From a checkpoint of a small multi-label audio tagger: batches of 64.
Rows from block 4, named by matrix and row number. Each number is 200 + 20 x the weight over its row's rms, rounded and kept within 0 to 999. All counts start at 0.
# pw1: conv module expand (GLU, value and gate stacked) (model.blocks.4.conv.pw1.weight, 320x160), inputs 0-53
pw1.131,218,209,242,236,209,215,229,207,215,220,157,203,213,227,190,211,210,175,204,215,188,164,211,192,199,222,188,199,181,165,198,206,149,202,200,186,207,185,202,237,207,231,192,198,212,216,215,179,157,204,198,175,176,206
pw1.132,188,186,184,231,209,223,198,201,212,198,209,213,169,198,180,191,212,214,192,164,236,187,212,213,163,241,198,195,176,190,155,191,186,223,210,211,167,239,211,218,172,218,224,221,199,213,193,206,214,176,173,203,186,173
pw1.133,226,194,210,158,204,184,188,183,208,205,213,201,230,221,225,216,209,213,156,204,190,179,165,158,213,181,170,192,169,199,228,196,173,165,166,203,170,217,195,191,216,200,236,214,189,198,183,188,206,191,198,212,224,187
pw1.134,211,194,154,224,188,201,212,148,184,205,154,213,205,170,204,195,178,200,168,231,223,221,184,193,207,248,210,235,223,186,199,193,203,208,200,209,194,187,167,189,204,160,183,231,196,200,181,182,182,165,213,186,192,210
pw1.135,211,183,170,201,192,195,215,221,197,185,226,213,199,185,194,182,189,187,219,193,174,202,186,190,214,198,182,207,199,220,192,210,212,213,187,215,208,199,206,203,172,209,184,200,205,200,183,210,232,192,212,199,199,188
pw1.136,191,207,231,215,199,217,261,170,215,193,190,211,210,201,169,218,170,194,213,162,211,222,212,195,205,207,166,220,192,172,191,175,196,214,163,144,169,212,182,217,203,194,209,164,226,198,173,192,199,196,222,187,220,222
pw1.137,195,207,230,176,184,213,209,190,209,190,169,178,180,193,202,201,234,208,196,190,171,218,194,173,188,178,232,234,165,176,204,191,191,208,210,192,217,177,235,204,188,152,241,208,196,232,185,198,217,191,207,173,162,204
pw1.138,191,188,217,182,185,184,155,201,263,209,160,198,240,212,216,186,189,168,201,200,182,213,186,172,164,215,155,202,211,212,200,185,201,216,227,196,190,191,191,180,198,187,204,187,171,210,204,200,207,194,190,185,228,185
pw1.139,172,198,219,197,208,188,189,161,191,204,175,182,186,198,216,203,199,166,253,219,162,208,191,216,171,185,221,195,191,223,197,231,190,218,208,193,190,179,260,224,181,226,202,226,200,167,183,210,173,213,206,189,181,158
pw1.140,209,212,225,189,250,180,198,169,180,194,178,200,196,223,187,169,214,173,201,188,191,205,196,202,180,209,205,215,216,197,216,206,183,189,187,165,197,221,193,188,218,201,193,168,186,180,179,212,153,206,156,160,217,202
pw1.141,210,187,229,219,215,177,173,194,182,197,193,184,150,237,183,188,225,177,208,199,201,174,199,185,175,211,219,181,179,173,211,225,210,209,192,178,173,206,208,184,221,173,178,234,219,203,210,196,167,164,189,210,230,186
pw1.142,173,199,139,181,212,175,184,230,195,216,203,190,209,200,227,194,195,180,212,239,198,195,226,189,156,167,172,195,191,197,198,205,188,194,210,213,204,206,186,175,225,190,221,187,185,163,176,202,164,186,222,193,179,185
pw1.143,193,191,204,200,198,217,148,206,175,203,182,229,190,218,232,179,206,159,220,192,180,154,204,176,185,184,218,173,207,226,218,202,198,184,209,186,195,174,210,205,194,197,213,210,197,181,199,221,176,179,185,200,181,188
pw1.144,211,225,180,225,188,192,219,204,215,193,200,182,174,183,205,192,234,232,197,201,224,171,191,192,215,165,158,185,212,220,244,201,252,225,204,188,226,188,194,202,145,131,179,192,213,157,197,199,174,204,200,210,198,199
pw1.145,219,194,220,216,216,215,164,191,215,234,196,241,191,210,204,215,217,224,176,190,198,151,195,180,184,204,206,209,193,169,217,199,207,196,218,225,195,203,189,196,209,228,170,216,215,223,245,218,183,204,216,177,207,200
pw1.146,178,167,198,189,188,202,204,190,182,226,191,202,177,203,236,213,199,192,213,201,184,153,207,196,174,221,198,229,218,243,202,230,207,175,216,215,227,205,225,178,200,197,218,194,207,205,223,196,213,206,205,204,195,207
pw1.147,188,200,231,202,201,183,206,231,210,196,204,208,182,239,195,201,189,214,185,239,196,156,247,183,186,193,162,201,276,210,184,189,225,220,191,200,234,221,199,191,205,233,188,185,215,210,198,234,190,189,230,195,175,213
pw1.148,199,209,159,179,206,195,193,181,205,173,227,163,198,200,223,168,193,187,214,180,181,235,243,204,197,195,219,179,206,229,215,179,183,209,210,226,225,230,233,173,216,158,236,210,218,185,197,232,203,209,210,191,237,208
pw1.149,209,209,207,223,203,177,197,224,201,221,197,193,154,189,159,196,194,164,202,203,248,195,203,177,213,187,191,216,222,196,212,205,196,211,169,185,194,214,222,209,200,217,175,208,173,213,222,195,192,219,197,223,219,199
pw1.150,172,200,210,208,216,193,208,238,199,202,225,169,202,210,186,185,199,216,218,211,202,213,160,197,190,213,192,187,187,226,213,202,185,193,192,190,213,196,185,186,170,222,167,175,170,205,197,186,189,247,195,210,199,201
pw1.151,200,211,210,201,211,199,211,168,196,216,228,212,194,212,167,201,194,195,198,208,184,224,223,215,216,207,222,221,198,194,214,196,208,227,180,190,200,201,177,219,203,206,178,211,208,212,208,200,228,190,190,208,235,200
pw1.152,182,223,215,188,206,200,212,192,230,187,152,211,200,207,187,215,205,199,245,236,199,180,224,226,195,183,167,212,223,196,186,215,205,190,178,199,203,224,165,193,205,203,199,188,191,196,173,221,199,175,178,221,191,163
pw1.153,181,217,178,211,186,172,213,221,204,201,188,225,200,199,216,205,186,241,213,172,173,210,193,199,203,212,206,178,198,211,215,175,173,218,248,219,237,208,217,169,187,179,216,191,237,176,183,216,188,192,190,193,156,211
pw1.154,181,196,244,232,216,195,202,210,229,201,209,221,192,197,188,210,211,190,191,171,207,180,218,213,211,181,183,169,148,177,173,207,195,211,193,196,207,210,177,206,200,251,216,150,172,222,221,189,178,194,183,181,197,192
pw1.155,193,200,184,182,185,183,204,190,191,196,194,205,216,191,185,209,224,192,195,217,199,186,199,189,172,206,177,205,189,225,194,192,185,154,226,191,162,212,176,192,184,194,194,219,232,181,191,219,168,199,182,214,230,196
pw1.156,182,241,202,235,168,197,193,191,206,195,186,203,193,184,199,200,185,206,172,171,234,180,195,213,169,201,196,179,194,166,226,211,203,206,222,182,186,188,195,213,177,200,217,186,217,253,200,205,200,176,215,189,196,176
pw1.157,219,181,206,231,199,210,216,197,196,209,226,183,182,180,220,208,180,181,174,211,183,192,176,181,195,186,202,213,176,188,189,211,204,177,233,213,186,199,181,189,203,132,189,193,209,193,231,208,243,226,204,179,208,227
pw1.158,198,226,192,168,213,227,241,188,196,207,209,220,240,195,192,212,188,222,184,190,236,191,203,192,220,186,212,205,178,205,181,198,229,168,203,198,231,212,177,211,227,191,212,206,220,142,198,221,180,185,195,228,206,211
pw1.159,202,216,194,174,186,175,190,206,223,210,176,183,195,213,174,215,195,192,202,182,218,206,188,211,221,211,202,186,251,197,177,210,222,199,204,186,200,207,232,212,187,167,218,189,176,199,203,196,200,141,201,189,192,175
pw1.160,214,174,216,165,216,185,195,208,189,208,189,187,177,231,218,201,184,209,209,181,201,213,247,195,231,186,203,189,172,181,208,179,160,193,176,206,214,190,182,219,174,192,187,223,191,204,212,193,236,201,202,221,213,209
pw1.161,155,235,232,200,212,195,204,198,215,197,200,206,185,207,172,186,210,243,201,202,162,182,217,164,227,167,166,186,180,179,195,207,254,202,178,214,187,196,228,180,191,177,196,181,177,212,189,240,213,238,205,165,193,203
pw1.162,151,200,254,205,220,202,189,173,165,219,188,214,189,194,226,191,196,185,177,209,190,209,223,198,207,224,219,210,187,218,154,162,209,211,190,231,201,221,186,196,196,204,204,198,208,193,203,220,185,200,209,219,188,205
pw1.163,205,158,196,210,168,191,167,182,204,191,182,220,247,185,214,194,193,178,163,176,208,206,192,214,195,208,188,194,187,209,166,193,201,198,175,194,164,179,193,183,189,251,187,245,169,231,230,189,187,189,196,200,218,193
pw1.164,187,187,235,186,217,191,211,187,205,216,199,207,170,209,202,208,193,236,192,174,189,225,193,204,166,203,196,207,222,202,189,231,194,204,207,211,206,204,202,199,201,199,251,239,228,220,213,201,268,160,196,202,193,192
pw1.165,209,185,188,231,155,218,230,222,175,176,199,206,172,206,222,224,208,206,205,205,185,176,201,185,188,196,192,195,218,214,187,194,180,234,176,235,194,212,184,197,194,210,186,246,182,217,228,227,230,190,226,222,190,201
pw1.166,176,188,195,175,176,143,220,180,210,244,169,193,211,233,218,232,177,213,197,222,227,182,208,202,205,184,206,186,215,235,223,182,184,180,180,186,228,196,171,192,211,170,191,203,174,211,215,205,198,174,180,231,212,185
pw1.167,205,198,229,216,196,216,181,127,227,232,192,157,190,170,201,178,193,213,197,214,162,203,188,178,195,178,175,225,187,206,206,190,220,204,184,188,213,193,197,199,209,226,197,176,194,208,188,197,161,153,193,180,217,228
pw1.168,196,214,180,218,209,192,208,192,186,198,225,271,209,211,158,217,182,231,216,222,186,187,161,156,230,185,167,185,185,176,185,188,222,208,213,197,182,211,127,209,177,205,227,204,190,188,253,197,254,216,210,211,181,201
pw1.169,202,222,228,204,158,198,226,207,216,200,209,192,216,184,213,247,213,204,199,204,201,202,215,188,211,235,202,201,230,196,201,192,203,218,201,186,200,203,200,184,147,188,200,197,237,224,203,192,182,191,174,223,231,177
pw1.170,167,182,201,213,128,195,172,214,191,254,188,195,214,204,199,183,194,182,201,195,186,215,218,191,194,211,214,171,237,186,235,180,176,223,187,179,212,165,185,205,201,203,212,209,215,200,198,221,218,246,216,220,188,211
pw1.171,209,179,172,189,181,189,247,208,207,186,214,160,196,168,206,219,231,216,222,150,167,202,177,214,195,178,179,187,201,230,206,152,212,222,247,207,237,213,200,181,212,212,218,192,179,181,225,201,183,197,168,209,206,187
pw1.172,202,181,201,195,188,185,175,204,216,152,196,233,188,207,207,203,181,204,203,207,194,236,213,190,212,212,236,186,194,219,221,193,233,209,198,203,202,197,202,184,201,191,222,212,174,207,183,212,203,205,167,166,219,201
pw1.173,203,216,210,193,236,196,232,180,178,213,220,215,178,192,199,150,187,235,222,207,203,212,168,200,200,174,207,210,182,209,201,229,221,216,203,198,216,188,194,220,199,184,166,177,175,191,215,194,179,237,221,211,214,187
pw1.174,200,212,203,241,207,175,184,179,217,195,208,192,169,213,210,201,197,203,183,240,194,180,224,222,219,196,218,214,203,185,183,196,216,181,218,167,217,221,197,179,214,225,182,227,196,217,210,220,190,240,205,204,176,133
pw1.175,179,207,221,187,189,153,199,199,202,179,200,223,188,213,187,219,215,224,183,176,219,221,155,189,218,171,221,199,228,215,196,208,175,211,204,202,225,185,215,186,203,192,228,197,181,212,197,213,156,189,163,225,198,205
pw1.176,224,240,197,223,210,185,189,178,188,209,204,178,213,185,216,217,172,208,167,235,198,219,207,189,166,180,214,210,203,168,191,206,159,186,201,220,208,204,192,201,224,225,179,213,207,170,237,208,212,234,199,239,211,214
pw1.177,188,208,211,217,200,186,228,195,195,198,224,197,204,221,190,165,189,183,197,218,179,190,200,166,214,181,231,212,200,217,194,197,197,200,227,217,201,219,216,169,213,217,193,200,210,195,229,201,211,207,224,200,172,218
pw1.178,195,212,200,185,188,211,196,206,175,213,157,199,180,172,190,209,196,214,255,226,179,196,207,185,199,177,234,201,203,208,204,199,192,219,160,205,199,214,213,207,180,201,168,184,232,161,176,233,157,225,207,210,209,207
pw1.179,187,190,216,216,178,206,202,218,181,208,205,240,159,222,173,193,228,196,219,190,183,212,179,203,184,157,201,188,203,215,228,246,213,235,193,188,220,209,180,177,217,168,194,233,171,228,216,183,229,216,187,174,197,211
pw1.180,242,211,206,174,213,203,214,190,197,203,203,187,182,198,213,195,228,237,183,183,169,177,222,229,254,190,213,196,208,194,202,200,189,238,189,202,180,229,198,172,193,265,197,209,188,168,199,212,221,214,213,233,226,192
pw1.181,225,159,188,226,199,191,215,199,196,190,191,210,185,185,194,215,201,223,203,204,176,210,171,211,186,207,190,197,206,209,207,213,225,187,195,200,186,183,194,174,167,207,235,244,173,179,215,188,219,191,208,210,209,191
pw1.182,197,197,192,207,197,190,214,192,152,212,175,169,171,194,166,199,195,201,160,197,202,216,210,226,206,192,198,209,175,185,173,227,201,209,187,209,196,195,168,183,261,240,195,203,189,211,231,185,209,224,229,200,197,211
pw1.183,211,204,239,189,189,181,200,197,222,175,211,201,198,190,195,219,218,273,195,196,189,167,211,214,214,195,201,181,189,213,177,210,192,207,192,200,178,181,199,202,194,190,162,212,220,216,193,156,228,203,195,181,210,215
pw1.184,188,219,217,210,165,195,199,197,187,178,202,200,203,200,189,165,222,208,206,192,200,217,209,185,206,187,198,167,199,158,194,191,180,187,146,204,173,169,193,197,209,227,182,208,174,206,231,216,212,215,234,145,190,207
pw1.185,202,170,222,219,200,197,235,195,206,201,197,174,196,160,182,178,173,170,201,197,223,207,204,233,188,187,209,193,209,188,226,203,209,201,199,202,207,209,251,176,194,215,200,189,195,247,236,183,229,204,194,199,188,186
pw1.186,211,193,202,214,220,224,226,219,176,224,218,207,212,161,223,174,194,184,244,209,175,220,193,213,170,180,188,202,195,170,210,220,228,215,209,198,195,196,145,181,212,201,191,197,194,205,186,205,183,229,197,203,232,201
pw1.187,233,204,191,174,163,214,180,199,205,196,240,198,199,202,200,202,202,206,221,203,179,144,231,196,142,201,212,186,210,191,200,195,225,205,185,217,223,200,216,202,186,167,154,185,201,215,224,169,173,200,180,160,230,210
pw1.188,218,212,199,192,183,190,193,206,200,219,180,208,179,189,220,186,205,238,200,183,215,210,228,182,191,168,192,195,227,183,210,186,199,185,183,186,213,208,224,208,213,184,193,186,165,213,179,219,186,203,201,203,210,207
pw1.189,166,194,151,208,223,215,178,208,180,195,189,211,174,187,202,199,174,199,225,167,230,201,209,206,178,189,184,213,199,230,225,177,199,201,172,186,232,175,208,200,205,195,179,192,167,210,184,193,211,190,225,224,216,218
pw1.190,181,189,205,200,214,174,178,206,205,197,197,208,199,225,190,217,213,223,209,202,179,235,206,191,193,203,170,215,206,182,206,245,230,208,223,180,164,189,183,203,211,201,221,235,183,227,177,202,179,199,189,207,196,184
pw1.191,192,195,186,208,217,196,181,191,197,213,187,178,229,184,234,190,202,164,201,211,194,209,185,213,200,196,183,189,191,203,221,204,153,235,210,205,175,189,235,211,181,228,179,171,168,200,212,191,209,182,220,203,189,198
pw1.192,200,223,192,183,166,185,227,176,190,164,193,185,194,173,174,239,204,247,216,172,151,181,197,219,239,208,191,201,180,191,193,174,195,193,192,179,193,209,192,176,201,170,225,201,195,222,209,232,197,225,239,176,246,202
pw1.193,246,198,176,205,196,233,199,192,200,227,197,203,173,172,163,199,166,204,139,214,202,176,227,223,189,204,204,155,208,194,196,184,209,172,190,185,192,179,200,183,191,223,179,184,198,224,224,220,179,219,194,229,223,190
pw1.194,162,229,234,201,182,193,188,230,199,196,205,222,208,202,178,187,198,181,184,212,171,211,191,200,215,208,201,243,162,214,236,222,202,216,198,196,201,205,184,196,193,222,190,228,220,199,208,185,232,200,223,188,179,211
pw1.195,137,229,227,212,211,216,178,215,211,207,189,223,205,178,203,209,222,200,205,213,202,227,208,172,164,228,169,218,212,180,203,164,243,224,200,267,149,197,190,190,217,235,185,209,195,207,223,205,223,199,178,205,176,220
pw1.196,209,219,190,183,203,174,219,194,211,172,196,165,227,188,200,232,198,221,222,241,195,211,207,182,200,199,208,200,202,196,177,172,159,220,201,206,226,200,187,190,227,201,202,170,209,226,203,210,229,214,185,228,157,189
pw1.197,222,170,214,163,214,203,183,215,220,219,179,187,188,151,226,163,197,188,204,193,185,195,207,197,207,208,181,255,223,148,212,221,213,228,170,210,167,209,224,189,240,185,196,200,183,193,212,204,160,218,185,214,212,235
pw1.198,174,198,204,209,231,198,194,195,183,177,225,170,197,192,202,197,182,217,234,205,229,164,208,209,174,198,163,194,204,233,208,205,195,232,200,166,254,215,200,175,192,173,199,219,229,216,237,154,180,162,202,234,180,193
pw1.199,209,195,217,191,196,192,205,189,215,209,197,180,200,178,186,187,190,206,166,175,202,199,223,167,203,188,198,186,166,208,203,225,173,194,199,206,194,202,177,236,195,197,218,207,206,196,178,205,186,184,243,180,188,215
pw1.200,188,187,203,210,181,199,204,230,170,188,178,202,186,224,191,194,201,174,206,169,193,204,188,203,204,215,194,161,220,179,202,234,212,223,217,182,202,237,207,204,209,200,194,149,199,191,213,185,190,188,158,199,168,197
pw1.201,186,200,207,172,203,199,183,216,265,162,190,170,159,193,173,204,204,191,187,176,245,185,196,246,209,201,175,176,177,162,203,195,211,244,209,187,198,193,221,171,180,199,209,172,213,180,217,207,203,197,188,193,223,183
pw1.202,204,209,231,195,207,216,244,199,177,176,180,209,202,176,195,203,220,193,201,209,187,212,209,191,196,201,203,197,250,206,212,207,216,202,190,193,194,198,193,220,214,186,153,178,204,189,249,189,206,198,219,216,196,221
pw1.203,181,200,191,238,207,202,186,158,194,216,197,205,199,192,215,190,219,203,200,222,222,233,190,177,200,165,205,189,156,214,204,221,190,196,190,208,168,173,228,201,220,198,219,200,203,198,193,195,200,207,186,178,177,211
pw1.204,246,216,225,208,216,228,205,194,204,203,180,220,193,191,196,216,179,175,162,197,191,214,178,191,205,211,222,184,217,204,216,187,194,149,187,238,181,204,191,213,196,219,197,190,200,253,218,203,200,208,180,180,233,209
pw1.205,188,203,203,220,195,240,198,200,181,227,195,228,156,207,189,193,207,210,200,192,206,200,197,178,226,191,195,161,184,216,235,230,223,179,196,190,235,212,211,189,209,196,240,217,241,179,204,225,218,246,188,235,202,180
pw1.206,210,231,183,243,201,200,195,210,235,201,219,172,164,190,221,191,183,205,202,187,215,182,181,217,201,199,205,195,200,170,189,211,172,224,202,208,214,199,209,205,180,230,191,216,196,178,194,217,189,215,198,172,192,249
pw1.207,219,237,265,193,213,185,199,210,191,196,156,194,208,191,171,209,177,199,191,179,195,219,181,182,206,220,220,220,250,158,214,221,192,188,227,192,234,203,210,193,170,200,196,205,190,187,199,203,186,207,206,201,170,221
pw1.208,174,188,178,212,195,190,175,240,164,222,229,202,253,161,203,183,178,213,242,191,191,196,184,180,222,233,180,189,187,199,196,250,213,189,187,181,221,186,207,192,170,215,182,188,243,221,207,182,211,188,186,214,204,190
pw1.209,202,181,195,232,201,200,251,206,219,196,225,224,207,174,185,205,224,212,203,181,160,183,179,200,208,203,195,172,222,209,148,216,184,166,209,202,208,244,184,187,172,205,174,210,194,186,207,163,233,233,190,184,174,169
pw1.210,205,239,180,192,212,190,209,170,189,228,251,194,186,202,202,194,216,225,192,183,213,195,213,211,211,203,182,201,214,157,214,171,193,180,261,194,216,191,188,210,210,211,171,181,176,190,161,234,224,186,208,191,187,215
pw1.211,182,204,225,182,148,200,201,193,215,228,206,198,213,219,232,210,222,215,179,199,233,182,188,159,228,197,148,176,245,190,208,224,209,199,149,176,201,202,220,211,230,180,216,210,182,211,166,200,220,226,191,180,203,211
pw1.212,181,226,200,196,210,214,183,196,227,214,242,221,188,182,216,228,218,210,212,196,226,175,178,204,196,184,225,217,184,186,215,178,209,219,200,218,183,202,212,168,198,218,195,194,201,191,208,159,198,214,175,250,220,207
pw1.213,186,224,262,198,188,208,220,198,201,180,170,206,205,191,210,213,218,185,175,200,206,199,211,192,196,180,211,212,216,199,224,216,189,186,167,210,217,215,226,208,186,215,181,206,167,217,237,202,206,196,215,193,168,222
pw1.214,205,208,172,189,203,189,189,188,183,219,194,216,238,230,208,181,203,143,204,177,190,177,216,168,180,198,188,205,234,183,227,193,220,171,208,198,190,198,247,202,223,198,165,185,182,218,180,184,218,203,191,214,208,185
pw1.215,187,195,227,183,203,198,207,193,194,222,222,215,248,213,222,209,206,217,182,191,191,193,179,173,193,204,207,198,220,185,248,190,227,219,193,163,191,184,196,119,167,212,209,172,201,165,200,209,188,220,202,196,184,222
pw1.216,228,228,167,179,222,206,221,250,161,192,230,192,182,164,210,191,213,184,228,197,199,208,194,210,184,219,214,220,185,204,211,217,218,200,199,194,208,234,157,163,177,181,210,201,175,180,192,217,204,212,195,196,212,196
pw1.217,162,196,199,202,176,160,177,213,189,205,170,203,189,162,216,156,197,200,197,226,233,206,177,216,207,209,204,226,201,220,212,213,270,203,202,235,169,216,184,184,214,232,198,212,185,195,210,209,220,171,199,193,211,244
pw1.218,218,208,203,163,209,236,231,186,182,196,200,211,193,183,189,216,188,192,185,249,182,198,210,213,170,190,206,193,185,193,204,175,198,191,203,134,167,212,201,239,214,196,205,199,203,236,193,184,201,216,216,203,204,205
pw1.219,222,171,184,210,255,197,224,168,192,195,189,191,239,192,172,196,202,224,218,201,162,194,197,194,230,212,216,201,202,188,242,201,150,200,187,195,202,197,186,197,196,227,182,209,172,254,161,189,209,193,184,235,216,220
pw1.220,231,184,189,199,232,212,161,206,218,212,169,178,186,228,197,184,241,176,186,199,164,189,224,206,206,209,189,201,211,195,177,223,196,148,233,213,215,210,201,195,214,211,180,215,179,187,249,183,197,208,180,211,195,213
pw1.221,193,228,191,227,180,209,218,178,187,176,205,172,193,208,200,151,218,176,195,209,181,178,177,186,229,196,238,220,203,175,182,210,201,192,226,175,164,184,188,181,203,205,194,193,187,190,200,208,230,213,175,199,209,216
pw1.222,218,194,201,208,154,218,218,174,178,198,131,180,201,181,197,192,210,224,188,188,192,182,197,189,196,202,170,238,175,162,195,168,186,244,174,186,203,215,223,204,201,193,220,227,210,205,187,198,212,196,203,201,232,195
pw1.223,193,187,192,251,219,211,200,187,236,200,200,177,193,234,178,177,222,192,201,216,260,217,198,223,219,185,199,191,200,183,201,184,233,186,211,236,219,222,188,216,179,174,197,194,253,208,209,184,178,208,208,203,189,178
pw1.224,187,206,164,190,213,190,217,191,155,224,191,211,230,179,159,235,212,221,159,195,180,194,170,208,200,200,199,185,224,248,194,216,191,180,174,190,196,217,197,194,199,177,214,204,217,204,224,251,222,169,193,211,215,204
pw1.225,176,177,192,169,185,149,193,199,218,198,212,174,185,200,176,186,184,211,193,195,230,184,182,212,186,248,186,210,212,213,191,196,183,174,180,194,184,175,197,215,255,195,205,199,186,221,236,182,178,254,161,185,202,215
pw1.226,220,175,227,170,180,214,185,171,205,185,218,204,204,171,218,177,211,199,195,210,186,187,180,161,174,226,193,184,202,213,184,168,156,170,200,189,198,191,199,186,190,218,198,192,203,198,183,215,190,234,208,206,201,212
pw1.227,234,178,217,193,220,164,190,178,242,183,188,215,203,237,236,157,181,178,216,190,232,201,193,215,184,178,197,233,180,191,212,211,191,186,206,178,173,204,182,214,213,187,186,215,194,220,207,219,240,209,187,167,215,203
pw1.228,226,195,202,201,184,173,187,229,197,200,195,178,193,196,187,222,201,227,183,189,215,165,200,214,206,209,198,171,173,205,197,191,208,243,195,213,228,198,217,192,175,151,167,196,201,182,197,189,219,227,196,219,193,212
pw1.229,194,196,198,215,157,209,188,187,226,218,222,180,224,165,238,193,234,174,212,207,179,194,176,212,191,176,173,180,210,211,197,195,180,203,218,226,168,197,203,193,209,190,189,189,162,184,225,219,206,232,243,230,204,188
pw1.230,194,192,193,201,209,203,191,214,220,186,200,204,200,193,195,254,223,204,189,198,222,213,200,221,197,185,181,175,197,203,188,194,215,198,203,184,178,203,211,188,217,217,195,196,211,212,218,176,214,206,215,192,221,174
pw1.231,200,174,189,201,204,214,213,209,215,181,182,210,192,222,204,183,202,227,212,220,179,150,174,193,239,266,204,188,220,189,196,205,206,156,206,188,181,202,222,207,183,184,185,196,207,193,196,191,185,211,199,209,210,213
pw1.232,228,166,200,233,183,201,222,203,218,218,187,222,190,212,201,198,183,215,173,222,213,188,183,166,194,217,170,185,214,234,177,217,218,205,201,224,187,206,188,172,206,207,218,204,190,214,210,164,207,231,211,225,187,202
pw1.233,260,183,180,218,189,210,221,224,201,196,199,225,196,166,196,169,202,188,205,184,197,170,177,211,207,207,178,202,180,186,220,146,230,166,218,173,190,172,194,189,195,191,198,203,203,193,198,206,222,172,218,208,204,214
pw1.234,182,228,201,208,197,214,209,218,227,170,237,210,187,200,163,208,208,203,199,185,211,181,225,183,216,199,178,197,233,193,173,216,212,211,188,207,229,206,219,148,203,216,196,181,186,199,218,196,166,238,192,156,177,240
pw1.235,211,199,197,164,209,210,193,211,189,189,220,203,197,188,155,184,231,212,194,176,208,185,201,209,189,194,212,203,208,196,213,202,268,198,230,216,238,172,227,197,225,190,201,190,206,225,216,193,202,192,207,228,190,204
pw1.236,239,206,179,179,219,208,180,227,198,216,222,192,208,189,205,200,182,143,178,184,247,175,173,230,218,231,209,167,224,188,179,208,177,194,209,170,169,220,208,191,233,175,172,189,221,216,212,218,188,178,207,197,201,217
pw1.237,143,188,182,201,191,229,195,183,196,175,209,187,170,207,194,208,188,215,220,171,239,207,211,191,209,177,169,174,228,167,229,224,197,180,171,212,153,183,165,214,196,210,208,227,222,220,167,199,239,244,171,227,218,222
pw1.238,228,184,211,204,197,204,212,165,197,166,235,201,212,196,212,227,210,193,214,196,175,170,194,196,206,220,149,187,169,185,219,186,204,191,207,217,155,206,227,198,181,179,215,214,195,180,201,192,169,200,193,190,240,235
pw1.239,234,229,184,227,188,212,236,225,218,259,225,220,171,185,192,162,184,216,214,210,172,184,209,209,210,207,194,249,144,168,227,197,204,197,214,216,181,252,178,205,226,208,224,191,185,201,215,198,234,197,186,171,221,217
pw1.240,193,169,237,180,204,238,209,192,199,204,194,235,193,216,162,157,190,205,187,182,213,216,164,188,208,196,191,204,175,171,229,168,211,161,175,193,204,215,175,178,181,196,182,196,208,204,194,220,222,216,191,179,220,184
pw1.241,184,195,184,188,206,216,229,186,172,170,180,218,187,166,169,173,190,225,204,210,191,262,210,201,193,209,200,208,221,229,175,202,195,192,226,179,195,180,208,208,225,209,154,199,184,228,221,199,193,200,196,185,186,190
pw1.242,250,204,193,180,223,216,196,215,218,221,202,181,204,203,203,170,181,210,170,222,179,198,175,203,248,170,193,254,173,222,211,190,166,205,181,186,196,186,194,193,202,200,218,179,199,215,212,199,228,190,198,206,211,190
pw1.243,233,184,226,206,174,198,216,211,198,209,183,201,218,184,197,189,164,205,204,219,213,170,200,177,189,210,190,166,208,179,201,227,184,211,216,185,191,157,224,189,238,217,166,193,200,200,198,182,204,220,187,208,171,221
pw1.244,199,164,230,188,189,202,189,207,225,179,191,177,203,202,167,187,196,190,207,188,194,229,227,165,232,180,189,171,209,229,194,182,146,238,200,209,158,220,200,168,202,218,197,188,200,271,185,190,230,215,211,214,199,205
pw1.245,249,199,203,214,180,206,232,212,203,216,217,209,184,208,199,200,198,202,186,213,203,193,219,204,202,187,223,190,180,223,237,187,206,181,205,204,229,202,186,230,204,155,212,225,197,246,243,255,221,217,206,188,206,199
pw1.246,233,210,217,200,196,222,226,199,215,147,222,214,181,206,218,207,194,239,151,217,191,195,194,201,157,192,185,186,178,220,180,199,198,191,248,200,212,214,188,219,203,214,188,172,216,189,190,181,222,201,223,211,186,204
pw1.247,206,216,155,200,194,224,194,196,197,255,170,217,212,214,219,209,196,208,227,203,206,205,201,204,221,200,193,170,165,210,185,196,197,167,203,162,202,170,201,190,189,197,207,211,191,222,218,186,222,187,197,183,228,209
pw1.248,204,210,210,196,224,208,212,190,219,191,207,248,219,181,208,221,188,230,192,193,165,221,160,202,167,179,250,200,213,181,222,195,217,188,190,167,202,188,208,210,182,188,197,204,188,192,174,211,247,197,147,207,196,192
pw1.249,185,201,190,214,235,208,229,200,215,225,196,178,186,191,191,208,192,158,218,230,200,209,199,195,178,188,150,197,187,207,222,210,225,206,142,188,218,186,196,173,194,203,186,203,161,177,223,185,202,260,203,169,204,209
pw1.250,248,226,206,189,215,158,192,210,177,184,226,186,189,151,198,189,166,212,182,175,196,200,182,201,194,180,208,197,203,196,211,181,152,171,205,183,196,202,201,209,229,197,146,204,200,205,224,187,200,201,187,174,198,152
pw1.251,240,195,220,205,220,200,187,240,226,162,175,207,207,240,186,220,207,187,241,240,195,188,183,232,221,182,225,171,200,164,191,215,170,173,224,179,176,209,196,204,215,204,233,238,172,184,215,155,185,195,217,232,175,195
pw1.252,193,206,180,191,237,236,229,184,212,200,213,197,209,197,194,204,171,189,192,188,182,224,232,193,205,202,185,209,188,160,204,223,160,208,224,167,193,164,218,196,217,200,160,168,202,221,197,199,215,233,224,178,167,197
pw1.253,210,257,176,194,217,172,209,178,226,198,163,180,220,194,198,209,214,226,203,236,210,175,227,211,225,225,202,205,204,244,198,194,210,236,188,212,242,179,208,187,251,243,203,209,217,192,203,188,206,184,207,217,173,207